python train.py --dataset="photos of arthropod specimens (BIOSCAN-5M)" --train_examples=195000 --image_size=32 --crop_scale_min=1 --horizontal_flip=true --norm_position="pre" --bias="none" --warmup_steps=1010
Rows from block 4 of a small masked image model, named by matrix and row number. Rows with one number belong to one neuron. Each number is 128 + 32 x the weight over its row's rms, rounded and kept within 0 to 255. All counts start at 0.
After each neuron's rows are labels from the 100 images, of 14848, where the neuron reaches its highest value: "patch colour" is the nearest of a few named colours to the mean colour under the peak. Only what is clearly more common there than usual is listed. The data: photos of arthropod specimens (BIOSCAN-5M). In brackets: how many of the 100, against the usual share in percent.
# fc1: MLP up (model.blocks.4.mlp.fc1.weight, 384x192), inputs 0-191
# fc2: MLP down (model.blocks.4.mlp.fc2.weight, 192x384, transposed), outputs 0-191

fc1.26 [125 127 157  93 127 104 101  90 156 108 167 154 111  80 168  88 135  89  73  92 114 158  64 170 175 140  92 178 145 114 135 105 110 127 144 131 147 141 159 103 118 132 130 167 141 186 182  79 101 128  95 130 132 108 131  94 184 134  57 147 100 113 130 162 106 170 105 171 106 168 130  86 152 134 148 144 144 128 190 151 134 108 105 173  99  88 153 171 107 173 140 151 107 102 111 140 159 120 156 136 133  80 150 126 110 125 151 172 101  78 160  78 149 109 111 221 152 113  90 147  99 127 109 129 127 126 193 117 136 133 109 154 130 178 163 195 101  94 145 180  64  95 130 136 112  96 101 134 155 133 113  87 111 193 223 122 142 105 109  82 132 125 115 172 146  82 156 106 124 110  90 163 171 119 115 110 115 147 142  64 115  67 158  61 147 160 140 146  98  63  74 140]
fc2.26 [155 176 178 131 177 145 117 142 150 137 150 172 122 108 170 131 159 171 111 129  76 111  98 168 189  97 145 188 169 144 175  94 140 147 124  85 123 175 131 162 123 166  45  46 169  94 118 190  90 130 122 201 171  65 146 176 134 144  70 128 134 152 105 122 142 171  96 105 104 127 138 108 132 117 106 146  97 147  93 164 133 148 158 172 128 108 153  99 112 137 176 166 176  99 174 141 143 121 140 137 166 119 131 113 116 138 118  91  72 101 153 160  60  95 118 111 130 137  82  68 120 103 104 187  80  97 141 164 127 129 115 118 156 111 112 129 116 173 103 158  73 122 123 129 129  88 101 162 144 161 106 122 122  83  97  74 122 150  85 165 142  94  52 117 124  98  73 106  97 147 165 114 156  81 150 156  76 107  96 130 196 111 144 135 154 106 152 131  75 134 104 161]
patch colour: white (75 vs 27.8)

fc1.333 [178 119 172  94 151 141 150 107 114 137 206  75 150 177 150 103  82 143  68 146 159 117 140  85 144 133 104 147 148  99  96 142  96 107 168 159 129 131  90  87  59 145 160  88 123 145 155 115 151 104 110 124 181 169 179 141 170 127 109 136 122 118 101 100  87 167 198 100 139 203 110 103 140 142 138 127 108 209  83 157 118 154 158 149 126 195 150 120 167 140  85 130 114  99 100 101 115 116 102 140 143  90 149 109 110 142 153 139  96 147 120 116 154 212 122 132  88 142 127 119 188  97 120  63 109 163 157  93  76 168 122  91  99 141 126 185 160  91  97 137 121  88 107 130  90 112 158 167 132  84 150 144 199 152 180  83  95 120 103  92 148 110 134 140 138  84 138 161 209  99  73 124 155 135  81 116 145 134 132 125 144 122 170  90  41 112 116  95 131 143 116 127]
fc2.333 [136 124 122 133 166 182 138  95 136 130 112 118 143 108  82 136 108 144 152 141  79 177  95 144 133 112  98  70 131 146  97 134 117 150 117 134 116 135 129 179 147 114 137  85  79 139 110 135 131 126 127  92  63 143  69 146 104 116 169 102 100 105 141 190  84 166 146 124 168 107 113 149  68  78 178  60 210  66 151  47 128 160 101  76 138 112 119 132 167 150 148 113 135 102 130 174  82 151 128 154  99 134 118 161 156  95  68 165 151 121 167 195  50 172 119 162 136 179 113  86 121 102 179 116 133  72 143 124 135 117 149 163 131  81  87 144 143 127 135  82 106  84 178 137 156 114 121 148 126 106  66  98 155 150 113 165  80 120 163 148  75 134 131 102 136 163 148 106 185 166 181 170 158 187 110  93 132 120 182 139 132 149 158 118 180 120 121 162 129 105 172  92]
patch colour: grey (68 vs 11.3)

fc1.311 [112 111 149 137  97 122 109  91  69  96 157 119 111 187 142  77 151 214 126 149  70  87  76 167 130 138 110  84  86 168 110 158 130 101 142 111 186 137  96 125 122 145 164 145 123  88 100 184 112 101 160  56 131  84  81  66 205 126 130 175 143  73 162 128 135 118 106 108 121 134 135 169  73 160 187 146 133 130 140 128  64 114 119 130 142  77 116  79 160  81 202 163 108 126  97 170 131 128  99  96 120 125 137  92 135  90 173 158 118 170 125 134 141  54 104 115 136 157 180 113  98 146 101 133 117 171 160 142 152 111 133 164 118 145 128 186 128 105 157 117 106 159  98 200 166 188 119 132 116  76 124 179 152 126 156  76 181 136 161 193  64 142 154 161 159 125 131 148 136  95 157  82 132 120 116 122 136 135 123 121 134  93 151 162  92 134  78 110 135 126 117 115]
fc2.311 [150 161 140  92 180 198 101 127 174 123 157  88 129 126 107 177 152  81 124 119 159 139 141 109 134 127  86  86 130 128 141 101 165 160 164 108  99 120 190 144 128 105 138 173 166  66 193 126  84 139 201 174  83 124 156 132 126 118  32 135 132 200 131 130 130 118  95 153 197  74 138  97 133  93  64 172 165 118 113 114 156  72 133 161 115 145 166 150  86 131 104 185 183 175 153 128 148 141 139 158 143  85  98 116 123  83  98 141 115 166 137  81 192 137 136 105 134  77  89 116 154 161 129 147 109 119 130 111 133 163 139 105 112 137 150  94 123 124 152 168 108 129 111  69 129 153  73  97 122  87 121 151 151 195 112 120 126  58 159 148 165 113 114 123 175  99 103  84 118 130  94 122 124 134 139  51 165 116 181  72  84 110 146  78 139 131 129 168 112 121 120 136]
patch colour: white (61 vs 27.8)

fc1.182 [160  99 141 146 127 146  91  98 101 124 153 204 125 120 153 108 147 176  97  99  84 143  68 131 159  71 161 129 119  51 131 161 107 146 110 117 113  60 173  86 117 169 199 138 113 130 135 123 133 111 134 116 149 132 131 193 110 116 116 178 144 150 132  93 138 141  93 158 149 189  78 154 127 130 146 117 141 169 187 176  86  69  92 112 102 142 129 216 157 178 125 123  78 133 154  82 123  94  74  84 126 171 172 125 191 114 158 157 141  78 145 157  80 116 148 172 130 129 139 115 154 133  97 137 112  99 148 111 155 159 101 122 143 139 157  69 119 125 124  96  94 201 106 175 165 113 166 104 134 157 129 108 127 113 158 100 156 105  63 139 114 107  99 154 141 109 114 119 173 120 155  65 155  73  81 141 127 121  91 122 134 147 143 134 178 127 151 171  66  77 101  70]
fc2.182 [147 137  92 106 155 107 110 103 151 130 133 100 108 128 163 120 120  74  67  94 176 137 186 196  60 133 101 127 178 167 139  98 155  93 212 148 142 179 111 150 170 116 136 154 110 159 200 121  59 170  72  76  89 135 165  94 110 142 100 169  94 150 108 178 154 134 159 137  89 107 219  78 116  88  98 150 119  85 107  82 152 158 106 117 173 121 151  88 117  86 113 124 167  74  86 163 126 147 151 151 161 141  71 121  92 157 172 110 139 109 118  95 152 193 129 156  72 171 147 127 125 109 146 121 107 140  82 145  55  92 118 134 114 142 125 136 142 124 145 161 120 130 143 126 120  85 132 142  74 149 133 158 140 148 153 107 108 115 123 162 102 122 118 153  90 167 175 154 105 130  81 158 117 165 156  80  83 132 162 137 132 115 119 127 101 147  91  84 165 107 128 204]
patch colour: white (62 vs 27.8)

fc1.252 [149 134 178 125 124 140 103 119 114  80 106 126 130  88 154 179 108 158 169 127 128  53  97 200 136 109 133 180  85 159 148 148 102 167  92 149 126 129 135 124 127  96 166 154 110 158 170  83  86 159 191 123 110 124 103 108  87 162 146 152 108  95 179 132  94 129 135 104 142 205 120 155 159 131 184 117 102  81 130 119 147 158 130 145 122  86  92 196 154 122 124  80  84  98  94 119  88  89  94 161  96 168  82  79  82 119 128 103 157 127 166 112 131 104 142 131 120 129 133  95 153 121 144 119 151  85 209 105 114 104 132  86  98 172 137 111 141 172 198 112  91 108 130  96 185 157  98 132  99  87 129 150 135  62 113 165 158 245 151  97 115 171 145 116  94 121 110 101 139 206 123 132 136  92  99 105 173 131 110 148 112  63 124 171 136 160 110 129  94 129 113 154]
fc2.252 [ 81 124 106 119 137 137 125 100 155 179 170  91 129 215  88 115 126  90  77 149 128 174 154  80 128 105 142  70  96  66  64  89 217  68 127 140  87  91  80 147 159 173  98 115 152 124 152 154 151  68 106 145 139 163 128 127 164  97 103 133 134 103 123 116 119 140  95 115 141 111 149 134 116 177 130 163 184 160 152 199 127  85 167 134 167 132 208 121 130 116 130 175 110 157 135 120 117 152 133  91 115  96 199 122 169 185 110 111 129 115  63 113  93 140 124 101 113  99  97 122  95 171  99 107  79 175 110 186 116 129 130  89  82  83 106 157 107 111 119 169 178 142 154 141 125 111 145 135 147 173 142 120  93 125 113 110 124  67 136 112 133 101 116 192 130 149 161 161  98  77 179 148 150 157 135 129 115 126 158 121  97 200  98  72 144 101 109 131 176 133 155 107]
patch colour: pink (95 vs 59.4)

fc1.232 [130  92  74 136  93 109 181 141  91 175  98 142 168 139 115 167 136 154 134 136 161 170 155 129 137  58 167  38 110 136 136 146 162 154  98 128 153 148 118 104 141  85  87 174 135 131 200 174 100 175 162 114 121 105 127  61 179  90 106 173 131 118 140 155 154 121 108 122 105  90 124 104 167 136 133 107 135  64  36 102 138 120  97  89 136 111  92 133 169 173 120  35 111 104 166 142 119  86  98 113 105 126 133  46 130 109 174 137 151 168 187 128  93  80 186 109 154 165 159 167 140 148  84 142 120 121 124 144 190 162 147 140 133 131 120  99 119 170 146 179 135  86 116  87 156 135 128 157  85 142 151 110  88 139 156 150 139 174 160 149 151 145  77 153 155 187 147 123 101  95 162  84  83 136 118 147 146 113 141 166 103  91  97 136 152 103 104 106 108  84 134  86]
fc2.232 [158 117 140 139 120 147  99 135  94 113 139 137 104 159  85  89 112  71 147 187 115 100 147 132 102 169 182 130 153 124  95 174 175 121  86 110  68  71 101 146 153  99 151 199  99 146 134 126 167 191  92  19  76 170 129 129  57  83 120 158 114 195  93 104 142 147 104 152 151 100  43 155 126  49 121 134 183 147  78 116  69 150 144 131 123 145 147 147 149 138 164 153 106 121 205 173 138 151 116 137 126 137 124 131 132 156  90 129 130 115 115 169 149 131 155 156  84  82 112  95 168 133 161 167 130  77 103 143 103 139 126 172 154  98  91 121 142 104 115 102  90 114 176 107  80 109 131 147 101 209 118 155 107 153  98 146 142 141 125 115 112 138 111 108 166 132 113 125 136 120 137 201 114 100 139 160  89 160  97 175 170 157 134 106 123 120 148 100 166 100 109  74]
patch colour: brown (57 vs 1.4)

fc1.121 [ 88 149 118  79 140 152 117 184 125 163 190 141 115 154 153 121 186 159  78 120 136 131  93  95 115  93 146 126 108 179 167 119 117 141 127 125 154 139 163 110 145 106 110 185 166 109 106 114 167 146 131 143 128  83 118 132 103  88 147 164 121  96  93 180 158 165  48 134  99  60  60 121 167 121  92 147 103 116  25 165 113 143 170 105 112 138 116  82 183 116  42 127  89 171 180 118 138 112 114 129 156 150 140 110 168  88 101 111  93 112 194 138 108  75 152  95 109 197  72  95 118  85 126 145 175 118 157 177 137 146 148 117 120 176 151 119 140  77 109 173  93 113 101 105 126 118 121 165 127 130 161 114 169  82 180  95 109 143 107 101 105 173 101 172 185 127 150 139 101 129 107 171 143 154 122 131 116 129 129 127 109  43  79 122 106 139 168 149 162 125 154 137]
fc2.121 [184 150 151 135 108 111  99 102  80 164 152 171 113 103  80 106  99 146 130 115 139 158 145 124  99 115 140 150  90 173 116 179 102 113  82  99 164 124 111 109 104  84 134 125 117 153 101 163 192 102 161 140 158 105  77 128 141  55  99 134  83 163 118 144 143 139 141 142 193  67  84  97 126  52 143 146 144 138 109 176  77 193 185 107 182 138 117  96 158  87 120 103 105 158 129 110 152 139 137 201 145 152  99 122 142 104 157 117 108 137 156 110 185 185 169 132 117  97 175 103 138 115 154 174 188 152  89  97  81 115 132 129 123 105 134 137 116 144 129 134 148 121 172 111 128 117  83 113 161 104 133 124 136  61 150 133 120 132  66  51 134 116 106 111 159 131 162 168 158  57 162 193 192  66 109  91 149 121 120  71 172  99 105 122  96 112 162 154 175 164 140 114]
patch colour: brown (50 vs 1.4); grey (42 vs 11.3)

fc1.169 [119 176  53 106 140 132  57 117 103 182 141  91 139  98 173 167  62 113 138 120 130 154  98 171 126 108 182 134 178 152 105 194  73 135 136 195 110 125 185 149  77  97 122 139 126 144 106  74 165 113  85 171 112 106 158  74 134  99 150 162  85  99 117 145 111 109 105 136  88 118 108  91  48 127 110 139 158 115 141 163  75  68 150  92 153 126 140 175  86  87 101 130 137 130  83 112 150 115 107 108 102 127 146 148 185 169  98 125 115 143 129 128  84 165 151 137 162 124 102 158 159 140  83 111 116 133 101 139 202 220  93  94 171 151 113 161 126 166  89  91 129 145 173 184 126 134 149 161 118 115 131 203 143 144 143 110  98 102 146 149 110  96 159 143 117 106 162 103 115 145 124  66 114 154 119 143 160 160 165 124 107  73 147 115 155 110  78 177  87 161 129 123]
fc2.169 [126  99 148 102 107 142 134 143 142 114 142 141  78  78 130 118 118 173  74 131 140 154 133 120 121 153 142 104 133 153 129 137 123  95 212 109 164 144 125 111 150 165 155 122 162 147 131 129 127 107  93 156 132 168 128  97 116 163 144  76 154 130 148  99 127 204 100  77 135 184 129 170 189 120 114 126 116 137 111  92 141 185 106 163  75 113 160 152 158 178 137 153 178 113  88 157 104 118  90 120 130 176  85  53 139 125 141  60 101 112 134 168 188 104 140 124 101 162  96  81 109  91 143 130 136 143 173  91 100  85 197 141 183 131 133 123 163 107 116 132 198  58 115 169 123  78  85 158 112  83 117  78  15  73 149 136 114 181 101 113 125 136 121 148 119 163 107 168 133  96 156 152 131 148 121 128  85 130 112 180 155 182 133 154  86 120  89 113 171  97  70 139]
patch colour: white (75 vs 27.8)

fc1.25 [ 79 133 126 172 186 127 130  71 141 107 109 125 103 146 184 111 140 118 153 139 118 114  95 142 110 112 121 170 117 123  97 123 169 118 143 134  96  87 150  75 156 164 206 152 136 140 172 200 169  94 166 158 134  52 139 125 122 124 124 123 157 155  74 106 112  85 146 125 130 113 141  73 142 163 138 160 129 109  92 121 150  84 124 147 111  89 109  86 116 107  83 168  63 136  88 141 132 107 143 197  83  87  72 132 140 174 107 160  95 143 141  97 119 135 136 142 161 142 163 118 108 159 154 146 116  44 147 114 125 165 135 162 115 190  94 117 120 116 188  95  87 147 186 176 113 166 155 110 153 103  97  99 123 108  90 125  82 157 172 139 128  87 114  93 196  58 131 157 192 137 179 114 133  97 129 102 147 104 137  87 141 157 150 155 169  42 158  95 137  66 126 116]
fc2.25 [155 153 151 108  90 198 151 156  98 160  75 120 150 147  77 133 136 134 138 145 132 202 144  86 122 139 119 105 109 137  36 111 122 173 141 152 165 169 137 134  87  37  90 175 170 149 112  91 131 118 126 113 155 117 156  97 102 132 120 138 100  96 202 120 186 176 145 122 157 129 110 124 105 108 162 137 123 129 124 124 111 106 106 148  83 118 104 151 131 143 213  65 102  95 134 117  87 152 117  59 167 134 167 125 112 194 142  74 164 122 146 101 121 139 149 141 144 171 113 171 183  90 151  71  67 153 134 156 136 142 155 127  88  86 142 122 105 190 113 131 144 149  93  81 106 153 176 115 137 183 133  89 111 107 199 145  89 121 116 148 152 163 165  72 135 125 123 160 117 147 119 117 131  86  91 142  90 121 125  85 130  98 124 115 102 168  93 122 117 205  74  87]
patch colour: grey (55 vs 11.3); brown (27 vs 1.4)

fc1.214 [112 158 144 140 117  84  98  93 128  68 151 137 115 108 106  94 168 149 113 173 113 104  81  92  90 102  90 147  91 112 134  60 177 109 148 139 157 167 155  95 168 229 127 127  97 139 152 165 153 121 125 163  79 140 109 139 151 105 118 163 172 140 158 107 147 123 110 113 159  78 114 134 183  98 132 131 123 147 157  90  96 112 136 166 114 178 153 146 162 145  96 107  84 151 114 157 112 134 134 128 146  74 115 144 143 144 164 146 126  91 194 156 114  93 158 116 159 217 185  60  79 153 122 122  87 136 163 123 114 105  87 123 111 110 168 161 114  55 161 150  45 217 118  84  95 162  83 125  95 149 107 139 118 134 127 128 137 117 151  97 139 202  88  91  85 191  95 137 117 143 197 150 193 134 112 150  99 123 146 135 166 112 125 113  95 131 111 119 137  98 109 105]
fc2.214 [166  95 126 141 179 104 108  53 137  82 161 136 120 135 114  80 132 167 151 142 150 164 136  80  96  86  77 168  99 208  94 208 141 173 117 102 162 100 118 133 102 130 158  93 178  90  93 175 134 161 106 104 142 105 117  63 149 151 138 139 129 101 124 131 167  99 136 133 162 185 143  96 138 105 109 148 132 117 121 109 128 160 173 129 116 111  85 178 126  91 130 124 125 109 137 151 164 154 155 133 140 154 134 140  93 158 123  78 174 127  70 138 102 170 194 113  45 163 127 145  88 105 157  97 142 136 113 126 146  96 153 187 148 184 121  77 114 101 132  99 124  83  71 143  98  81 163 132 155 114 140 144  96 131 145  49 157 136 131 201 119 107  65 176 145 202 136 139 125  92 109 185  69 160 154 141 115 157 101 100 134 143 111  97  68 117 161  94 124 139 125 149]
patch colour: grey (69 vs 11.3); brown (26 vs 1.4)

fc1.78 [157 151 135  83 135 185 187  83 100 104  86 149 181 145  96 138  96 154 148  77 177 143 132 160  88 150  87 173 126 135 129 215 122  56 156 174 116 113 188 100 127 144 103  59 126 155  99 187 117 153 120 175 167 137 119  90 141 115 107 120 138 134 154 118 189  86 175 120 148  87  90  90 133 157 109 133 163 146 139 132 140 146 148 133 139  89 151 226 110  76 104 145 161 107  94 139 134 133 139 139  91 134 108 162  75 125 161 142 158 140 136 160  70 125 176 114 133 144  79 119 162 157 119 112 153 131 181  96 116 107 126 139 152 121  74 132 141 162 116 175 128 117  83 160 114 150 113 164 162 136 148  93 148  82  97 112 120  97 126 147 143 124  75 113  51 147 105  85  72 161 130 161  90 102 153 142 117 100 130  71 163 113 133  82 119  68  85 141 122 168 141  46]
fc2.78 [149 136 108 128 159 120 111 161 131 170 145 160 103  87 133 145 115 189 128 123 102 167 138 115  69 119 137 102 123 225 169  98 170 111 160 108  86 104 134 154 108 144 147 149 147 150 165 144 225 119 122 126 164  93 178 139 145  84 138 132 166 181 117 142 137 168 110 153 114 161 119 158 109 101  74 115 154 182 190  68 108 108 127 120 123  77 168 152  68 134 139 137 120 122 184  78 155 108 134 142  93 183 127 102 179 144  81  62 104  60 157 120 131 131  82 109 152 144 116 164  87 135 157 159  79 140  68 100 154 150 147 145 133 135 102 121 122 118 128 134 148 135  96 139  82 165  89 129 103 130 148 131 131 134 113  99  98 124 161  97 142 109 145  75 206  74  11 160 118 107 145  89 139 111 124 127 162 163 121 104  62 121 110 114 147  78 164  73 101 131 130 139]
patch colour: grey (38 vs 11.3)

fc1.271 [114 112 137 145 169 106 184 120 111 154 106 136 160 168 178 105 106 134  64 113  97 232 189 205 100  75 155 122 115  55 161 168 187 138 125 150  70 179 144 123 104 134 137 162 109 116 185 141  94 116 143 148 140 121 116  96 148 128  78 111 132 138 167 108 126 117  84 110 132 142 147 155 125 126 158 116 105 124 134 139 111 100 111 141 100 144 104  98 184 166  85 124 149 120 146 151 129  95 121  79  86 104  79 129 141 110 153 140 103 113 142 162 113 168 161  86 103 151 141 173 130  83 137 143  99 108 134  94 141 113 110 118 135 117 122 151 105 138 125 189 134  89 166 117 165 105 157 128 107  72  87 138  95 152 133 156  55 113 200 116  88 180  75 109 229 122  87 181  70 145 147  95 144 118 100 117 156 154 114 173 104 165 139 125 182  81  49 118  89 137 122 147]
fc2.271 [122  99 133 205 132 184 119 112 149 128  94 136 126  49 117 123 129  91 146 141 149  52  82 115 150 144 111 183 133 119 141 101 132 157 128 104 162 112 146 182 178 111  66 169 168 144  99 138 191  84 105 126 137 131  94 135 113  98 154 158 155  83 174 106 175  65 138 145 122 127  94  79 135 137 185 164 120  87  98  82  81 158 132 120 171 126 117 149  68 207 140 139 109 183 159  86 163 184 153 120  90 181 163 159 123  83 147 134 134  70 111 107  99 119 142 119 137 130 105 127 107 183 126 161  98 104  96 159 145 131 139 117 140 100  87 113  82 158 158  80 135 123  99  94 112  69 132 114  93 179 156 104  79  82 149 189 166 168 131 111  88  80 150 113 167 163 150 119  95 152 132 159  85 191 108 122 105 172  68 105 131 135 146 137 113 164 134 129 161 131 156 112]
patch colour: brown (68 vs 1.4)

fc1.298 [159 107 180 207 161 127 170 126 153  74 150 185 166 152 119 100 169  82  98  82  74 147  97  73  93 109  96 198 141 133 129 108 182 119 134  68 156 127 139 143 163 203 141 145 143 117 153 148  92 106  91 147  68 134  71 163 136 118 147 174 142 106 156  50 111 121 137 118 151 138 132  83 138  72 132 203 113 102 182 117 135 170 192 148 142 119 124 162 195  98 134 126 140 113 111 127 110 121 114 140  99  99 119 141 147 134 156 153 119  88 116 165 102 150 140 150 130 140 114 157 124  71 154  82 113 112  54 108 137 117 137 108 139 120 114 136 174  81 118  82 108 191 176 122 106 111 189 177 114  86 170 155  88  83 123 165 100 116 150 132  62  88 167 120 127 147  82 124 138 191 124 120  89 181 114 115  88 105 113  91 124 141 137 106 125 125  76 131 159 129 133 109]
fc2.298 [125 158 197 131 139 216 123 143 116  93 180 139  84  74 110 154 133  83 142 106 124 131  47 113 114 105 139 130  64 128 130 107 171  90 149 142 112 132 103  65 122 136  99 101 102 147 120 200 149 144 172 156 199 113 134 118 125 122 158 201 156  86 129  93 123 197  31 151 112 146 104 150 164  99 115  95 111 158  94 151 136 160 116 126 115  92 107 106 190 104  67 176 138 183 112 175  92 168 157 157  88 144  86  86 129  27 144 102 107  85 190 102 129 136 157 111 118  93 134 149  69 147  99 116 131 125 153 117  60 110 161 144  93 123 134  89 123 114 156 104 186  99 160 175 108 142 104 105  89 102 152 158 151 140  92 150 146 139 146 129 148 122 167 144 130 134 128 147 154 115 110  98 143 148 140  86 149 145 139 150 174 138  87 149 168 105 122 149 135  95 130 133]
patch colour: brown (61 vs 1.4); grey (34 vs 11.3)

fc1.364 [115 173 106 158 108 145 130 114 133 125 152  79  88 125 131  83  83 200  68 105  78 146 117 142 174 110 136 116 127 147  82 126 154 155  84 142  87  90  87 110 186 103 120 157 172 144 121 102 146 157 128  98 102 129 140  91  72 120 171 117  51 128 102 144 107 150 123 142  70  93 111 156 148 137 105 114 182  82 102 120 117 143 141 174 171 136 175  96 153 161 105 100 114 148  68  46  97 132 152 127 156 145 187 137 136 119 137 124 129 134 130 163 145  80 138 127  82 142  92 102 136  64 120 150 131 138  81 142 144 149 172 115  31 196 128 157 109 136 163 125 190 189 124 118 120 121  80 165 147 144 104  84 143  77 118 143 160 159 103 101  82  90 152 149 144 157 136 150 209 174 165 104 138 177 124 163  75 158 139 114 142 148 111 195 120 161 181 159 106 129 132 114]
fc2.364 [118 115 141 139  99 209 118 150 148 116 134 181  72 139 143  79 104  88 177 141 155  97 136 148 180 163 150 134 155  88 133  94 124 144  93  97 126 172 136 119 167 174  95  95 140 132  94 132 159 134  61 201 141 131 159 115  84 152 154 126 155 130 117  97  79 116 172  99  95  90 114 101 174 116 118  95 114  99 105  98 158 125 102 128 131 111 136 208  82 122 154 156 102  91  76 140 157 189 114 114 138  83  78 152 156  89 142 151 141 134 152 108  56 125  72 121 146 108 121 123 144 149  96 158 172 157 189 152 125 138 116 166  74 106 153 160 110 105  99 151  77 181 103 165 147 115  77 135 147 103 107  94 171 151  91 137 113 112 172 104  93 134 176  97 143 161 125  53 164 167 119 139 172  64 125 134 183  94  84 158  69 128 201 110 115 133 115 186 149 128 116 125]
patch colour: grey (58 vs 11.3)

fc1.254 [146 120 116 165 150  76  94 140  85 141 145 117 155 117 136 114 174 143  70 104  71  71 166 110 175 145  74 209 123 106 141  87 114 127 179 152 130 135 105  97 146  99  96 132  93 156 147 119 137 133 145 153 118  89 102 109 155  94 144 120 142 104  87 169 205  68 148 101  81 125  86  90 196 124  85 143 131  48 111 113 109 111 128 106 168 128 154 110 185 192 110 122 119  77 147 153 159 129 193  86 166 134 148 123  93 135 144 147 144 109 129 155 161 142 153 174  76 147 127 152  87 132 150 114 137 157 174 135 137 108 103 173 187 136 111 201 167 127  97 136  81 131 132 188 180 120 186 115 103  80 133  67 186 106 120  76 139 128  80 132 131  92 115 151 136 128 172 121 130 101 104 100 131  34 153 151 115 124 168 124 152  90 142 124 120 101 151 177 130  88 136 128]
fc2.254 [100  98  93 102 167 120 120 159 115 172 151 132 140 127 120 112 140 176  84 185 110  93 118  84 109 104 128 108 141 145 134 138  99 120  94 139 103  73 102 187  67 175 148 140 178 165 136 190 152 104  73 147 167 138 147 101 133 153 138  81 168 135 123  77 123 176  72  80  31 134 133 151  81 172 159 168 144 175 110 109 170 143 171 167 102 118  52 132 178 159  96 131 130 139 200 184  68 103 154 133 113 118 173 152 202  96  82 160  63 106 131 124 122 120 106 125 114 163 119 121 136 144 159 123 121 145 113 127 179 168  64 162 146 103 139 107 122 117  72 151 122 124 144 119 140 132 111 125 119 137  99 112 112 100 154 109 152 199 132 146 126 170 129 102  80 126  88 193 149 106 155  80 115 113 142 109 158 142 113  84 139 104 134 189 123 131  59 121 158  99 128  85]
patch colour: pink (95 vs 59.4)

fc1.11 [149 161 163  96 130  95  49 179 109 168 134 115 179  63 152 141  98 126  97 105 122 103 120 112 163 112 129 145 143  85 145 109  99  74 108 125  66 146 121 141 139 158 156 140 128 115  78 100 122  79  89 137 131 146  94  90 156 126 182 141 156  97 133 189 107 144  89 141  86 117 176  98 168 168 193 123  77 129 133 106 107  60 160 175 117 184 138 120 174 120 114 128 114  78 103 172  79  89 130 117 141 176 111 160 160 156 120 128 147 134 156 130 128  68 161 161  85 155 158 147  96 176 102 135 176 117 105 136  73 105 200 127 158 177  91 130 192  98  83 161 100  70 118 168 164 164 127  99 180 130 115 177 155 126 107 177 113 114 120 172  97 117 117  95 212  88 117  75 175 140 103 121 156  90 146 150 146 131 153 123 107 131  90 126  94 152 155 143 112 112  89 118]
fc2.11 [145 145 103 157  94 149 182  77 134  90 101 119 106 174 100 100 159 106 183 184 188 132 125 126 131 155  99 122 100 124 157 117 138 179 160 126 125 100 163 145  97 118  99 145 136 187 177 185 153 148 172 164 100  98 187 171 153  83 126  92 133 172 122  83 153 121 113 114 152 162  96 137  65 123  67 104 150 126 100 162 124 134  95 137 140  92 106 115  76 102 105 140 137 194 147  90 142 146  97 164 116  88 134  51 129  77  89 137 112 137  99 111 103 157  66 125 172 106 136 116 152  94 107 119 126 142 126  78 188  89  48 111 114 153 210 111  32 173 172 107 167 144 137 156 129  97 174 126  91 168 123  64 125 106 133  89 123 134 134 104 136 144 120 152  86 131 132 176 103 134 133 157  92 165 137  77 111 103 123 137 109 173 151 110 123 141 139 161 168 102 189 134]
patch colour: white (58 vs 27.8)

fc1.353 [146 130 116 190  90 126 186  92 152 175 134  90 182 157 171  72 107 102 145 103 124 129 115 113  98  76 138 133 178 133 123 133  59 103 151 149 100 126 137 117 147  97  92  63 176 144 113  74 146 161 169 155 151 216  90 164 142 122 146 142 110  68  84 189 146  92 143 117  76 110  98  93 152 153 133 122 195 142  88 187 117 118 123 115 108 130 116 121 118 135 136 107 153  88 105 157 130 111 183 149 133 152 126 109 119 105 136 124  64 111 125  72 131 126 141 232  65 139 108  92  85 136 152 181  92 177 135 133 128  76 137 131 120 140 121 172 148 121 116 123 136 142 167 198 119 108 143 159 137 113 116 123 102 142 119 111 129  77 167  97 226  81 139 107 128 176 149 189 102 151 113 130 115 183  87 125 119  86 139 141 149 131  69 101 146  97 140 117 147 112  84 110]
fc2.353 [106  83 131 137  94 159 122 174 120 128 171 113 118  89  96 133 169 130 136 147  70 172  90 129 125 152 148  83  65 162 120 103 138 122 123 153 189 162 153 196 101 143 141 128  95 116  98 131 182 108 111 171  59 167 137 160 142  95 131  97 135 164 160  96 155  49 158  87 101  93 157 177 161 105 145 119 111  95 173  66 167 161  81 161 140 104 132 134 136 172  78 134 177 106  75 109 166 124 115 122 121  62 100 155  97 179 121  78 186 117 125 146 121 144 113 138 115 184 151 165 171 110 141 124 102 137 130 133 137  85 111 122  96  67  93 120 129 122 173 128 161 152  80 119 133  96  83  86 155 128 135 211 109 117 128 152 113 150 143 148 101 132  95 132 183 147 173 179 166 136 133 123  83  37  99 103 126 125  91 195 120  95 122 126 106 149 154  88 170 162  99 117]
patch colour: pink (93 vs 59.4)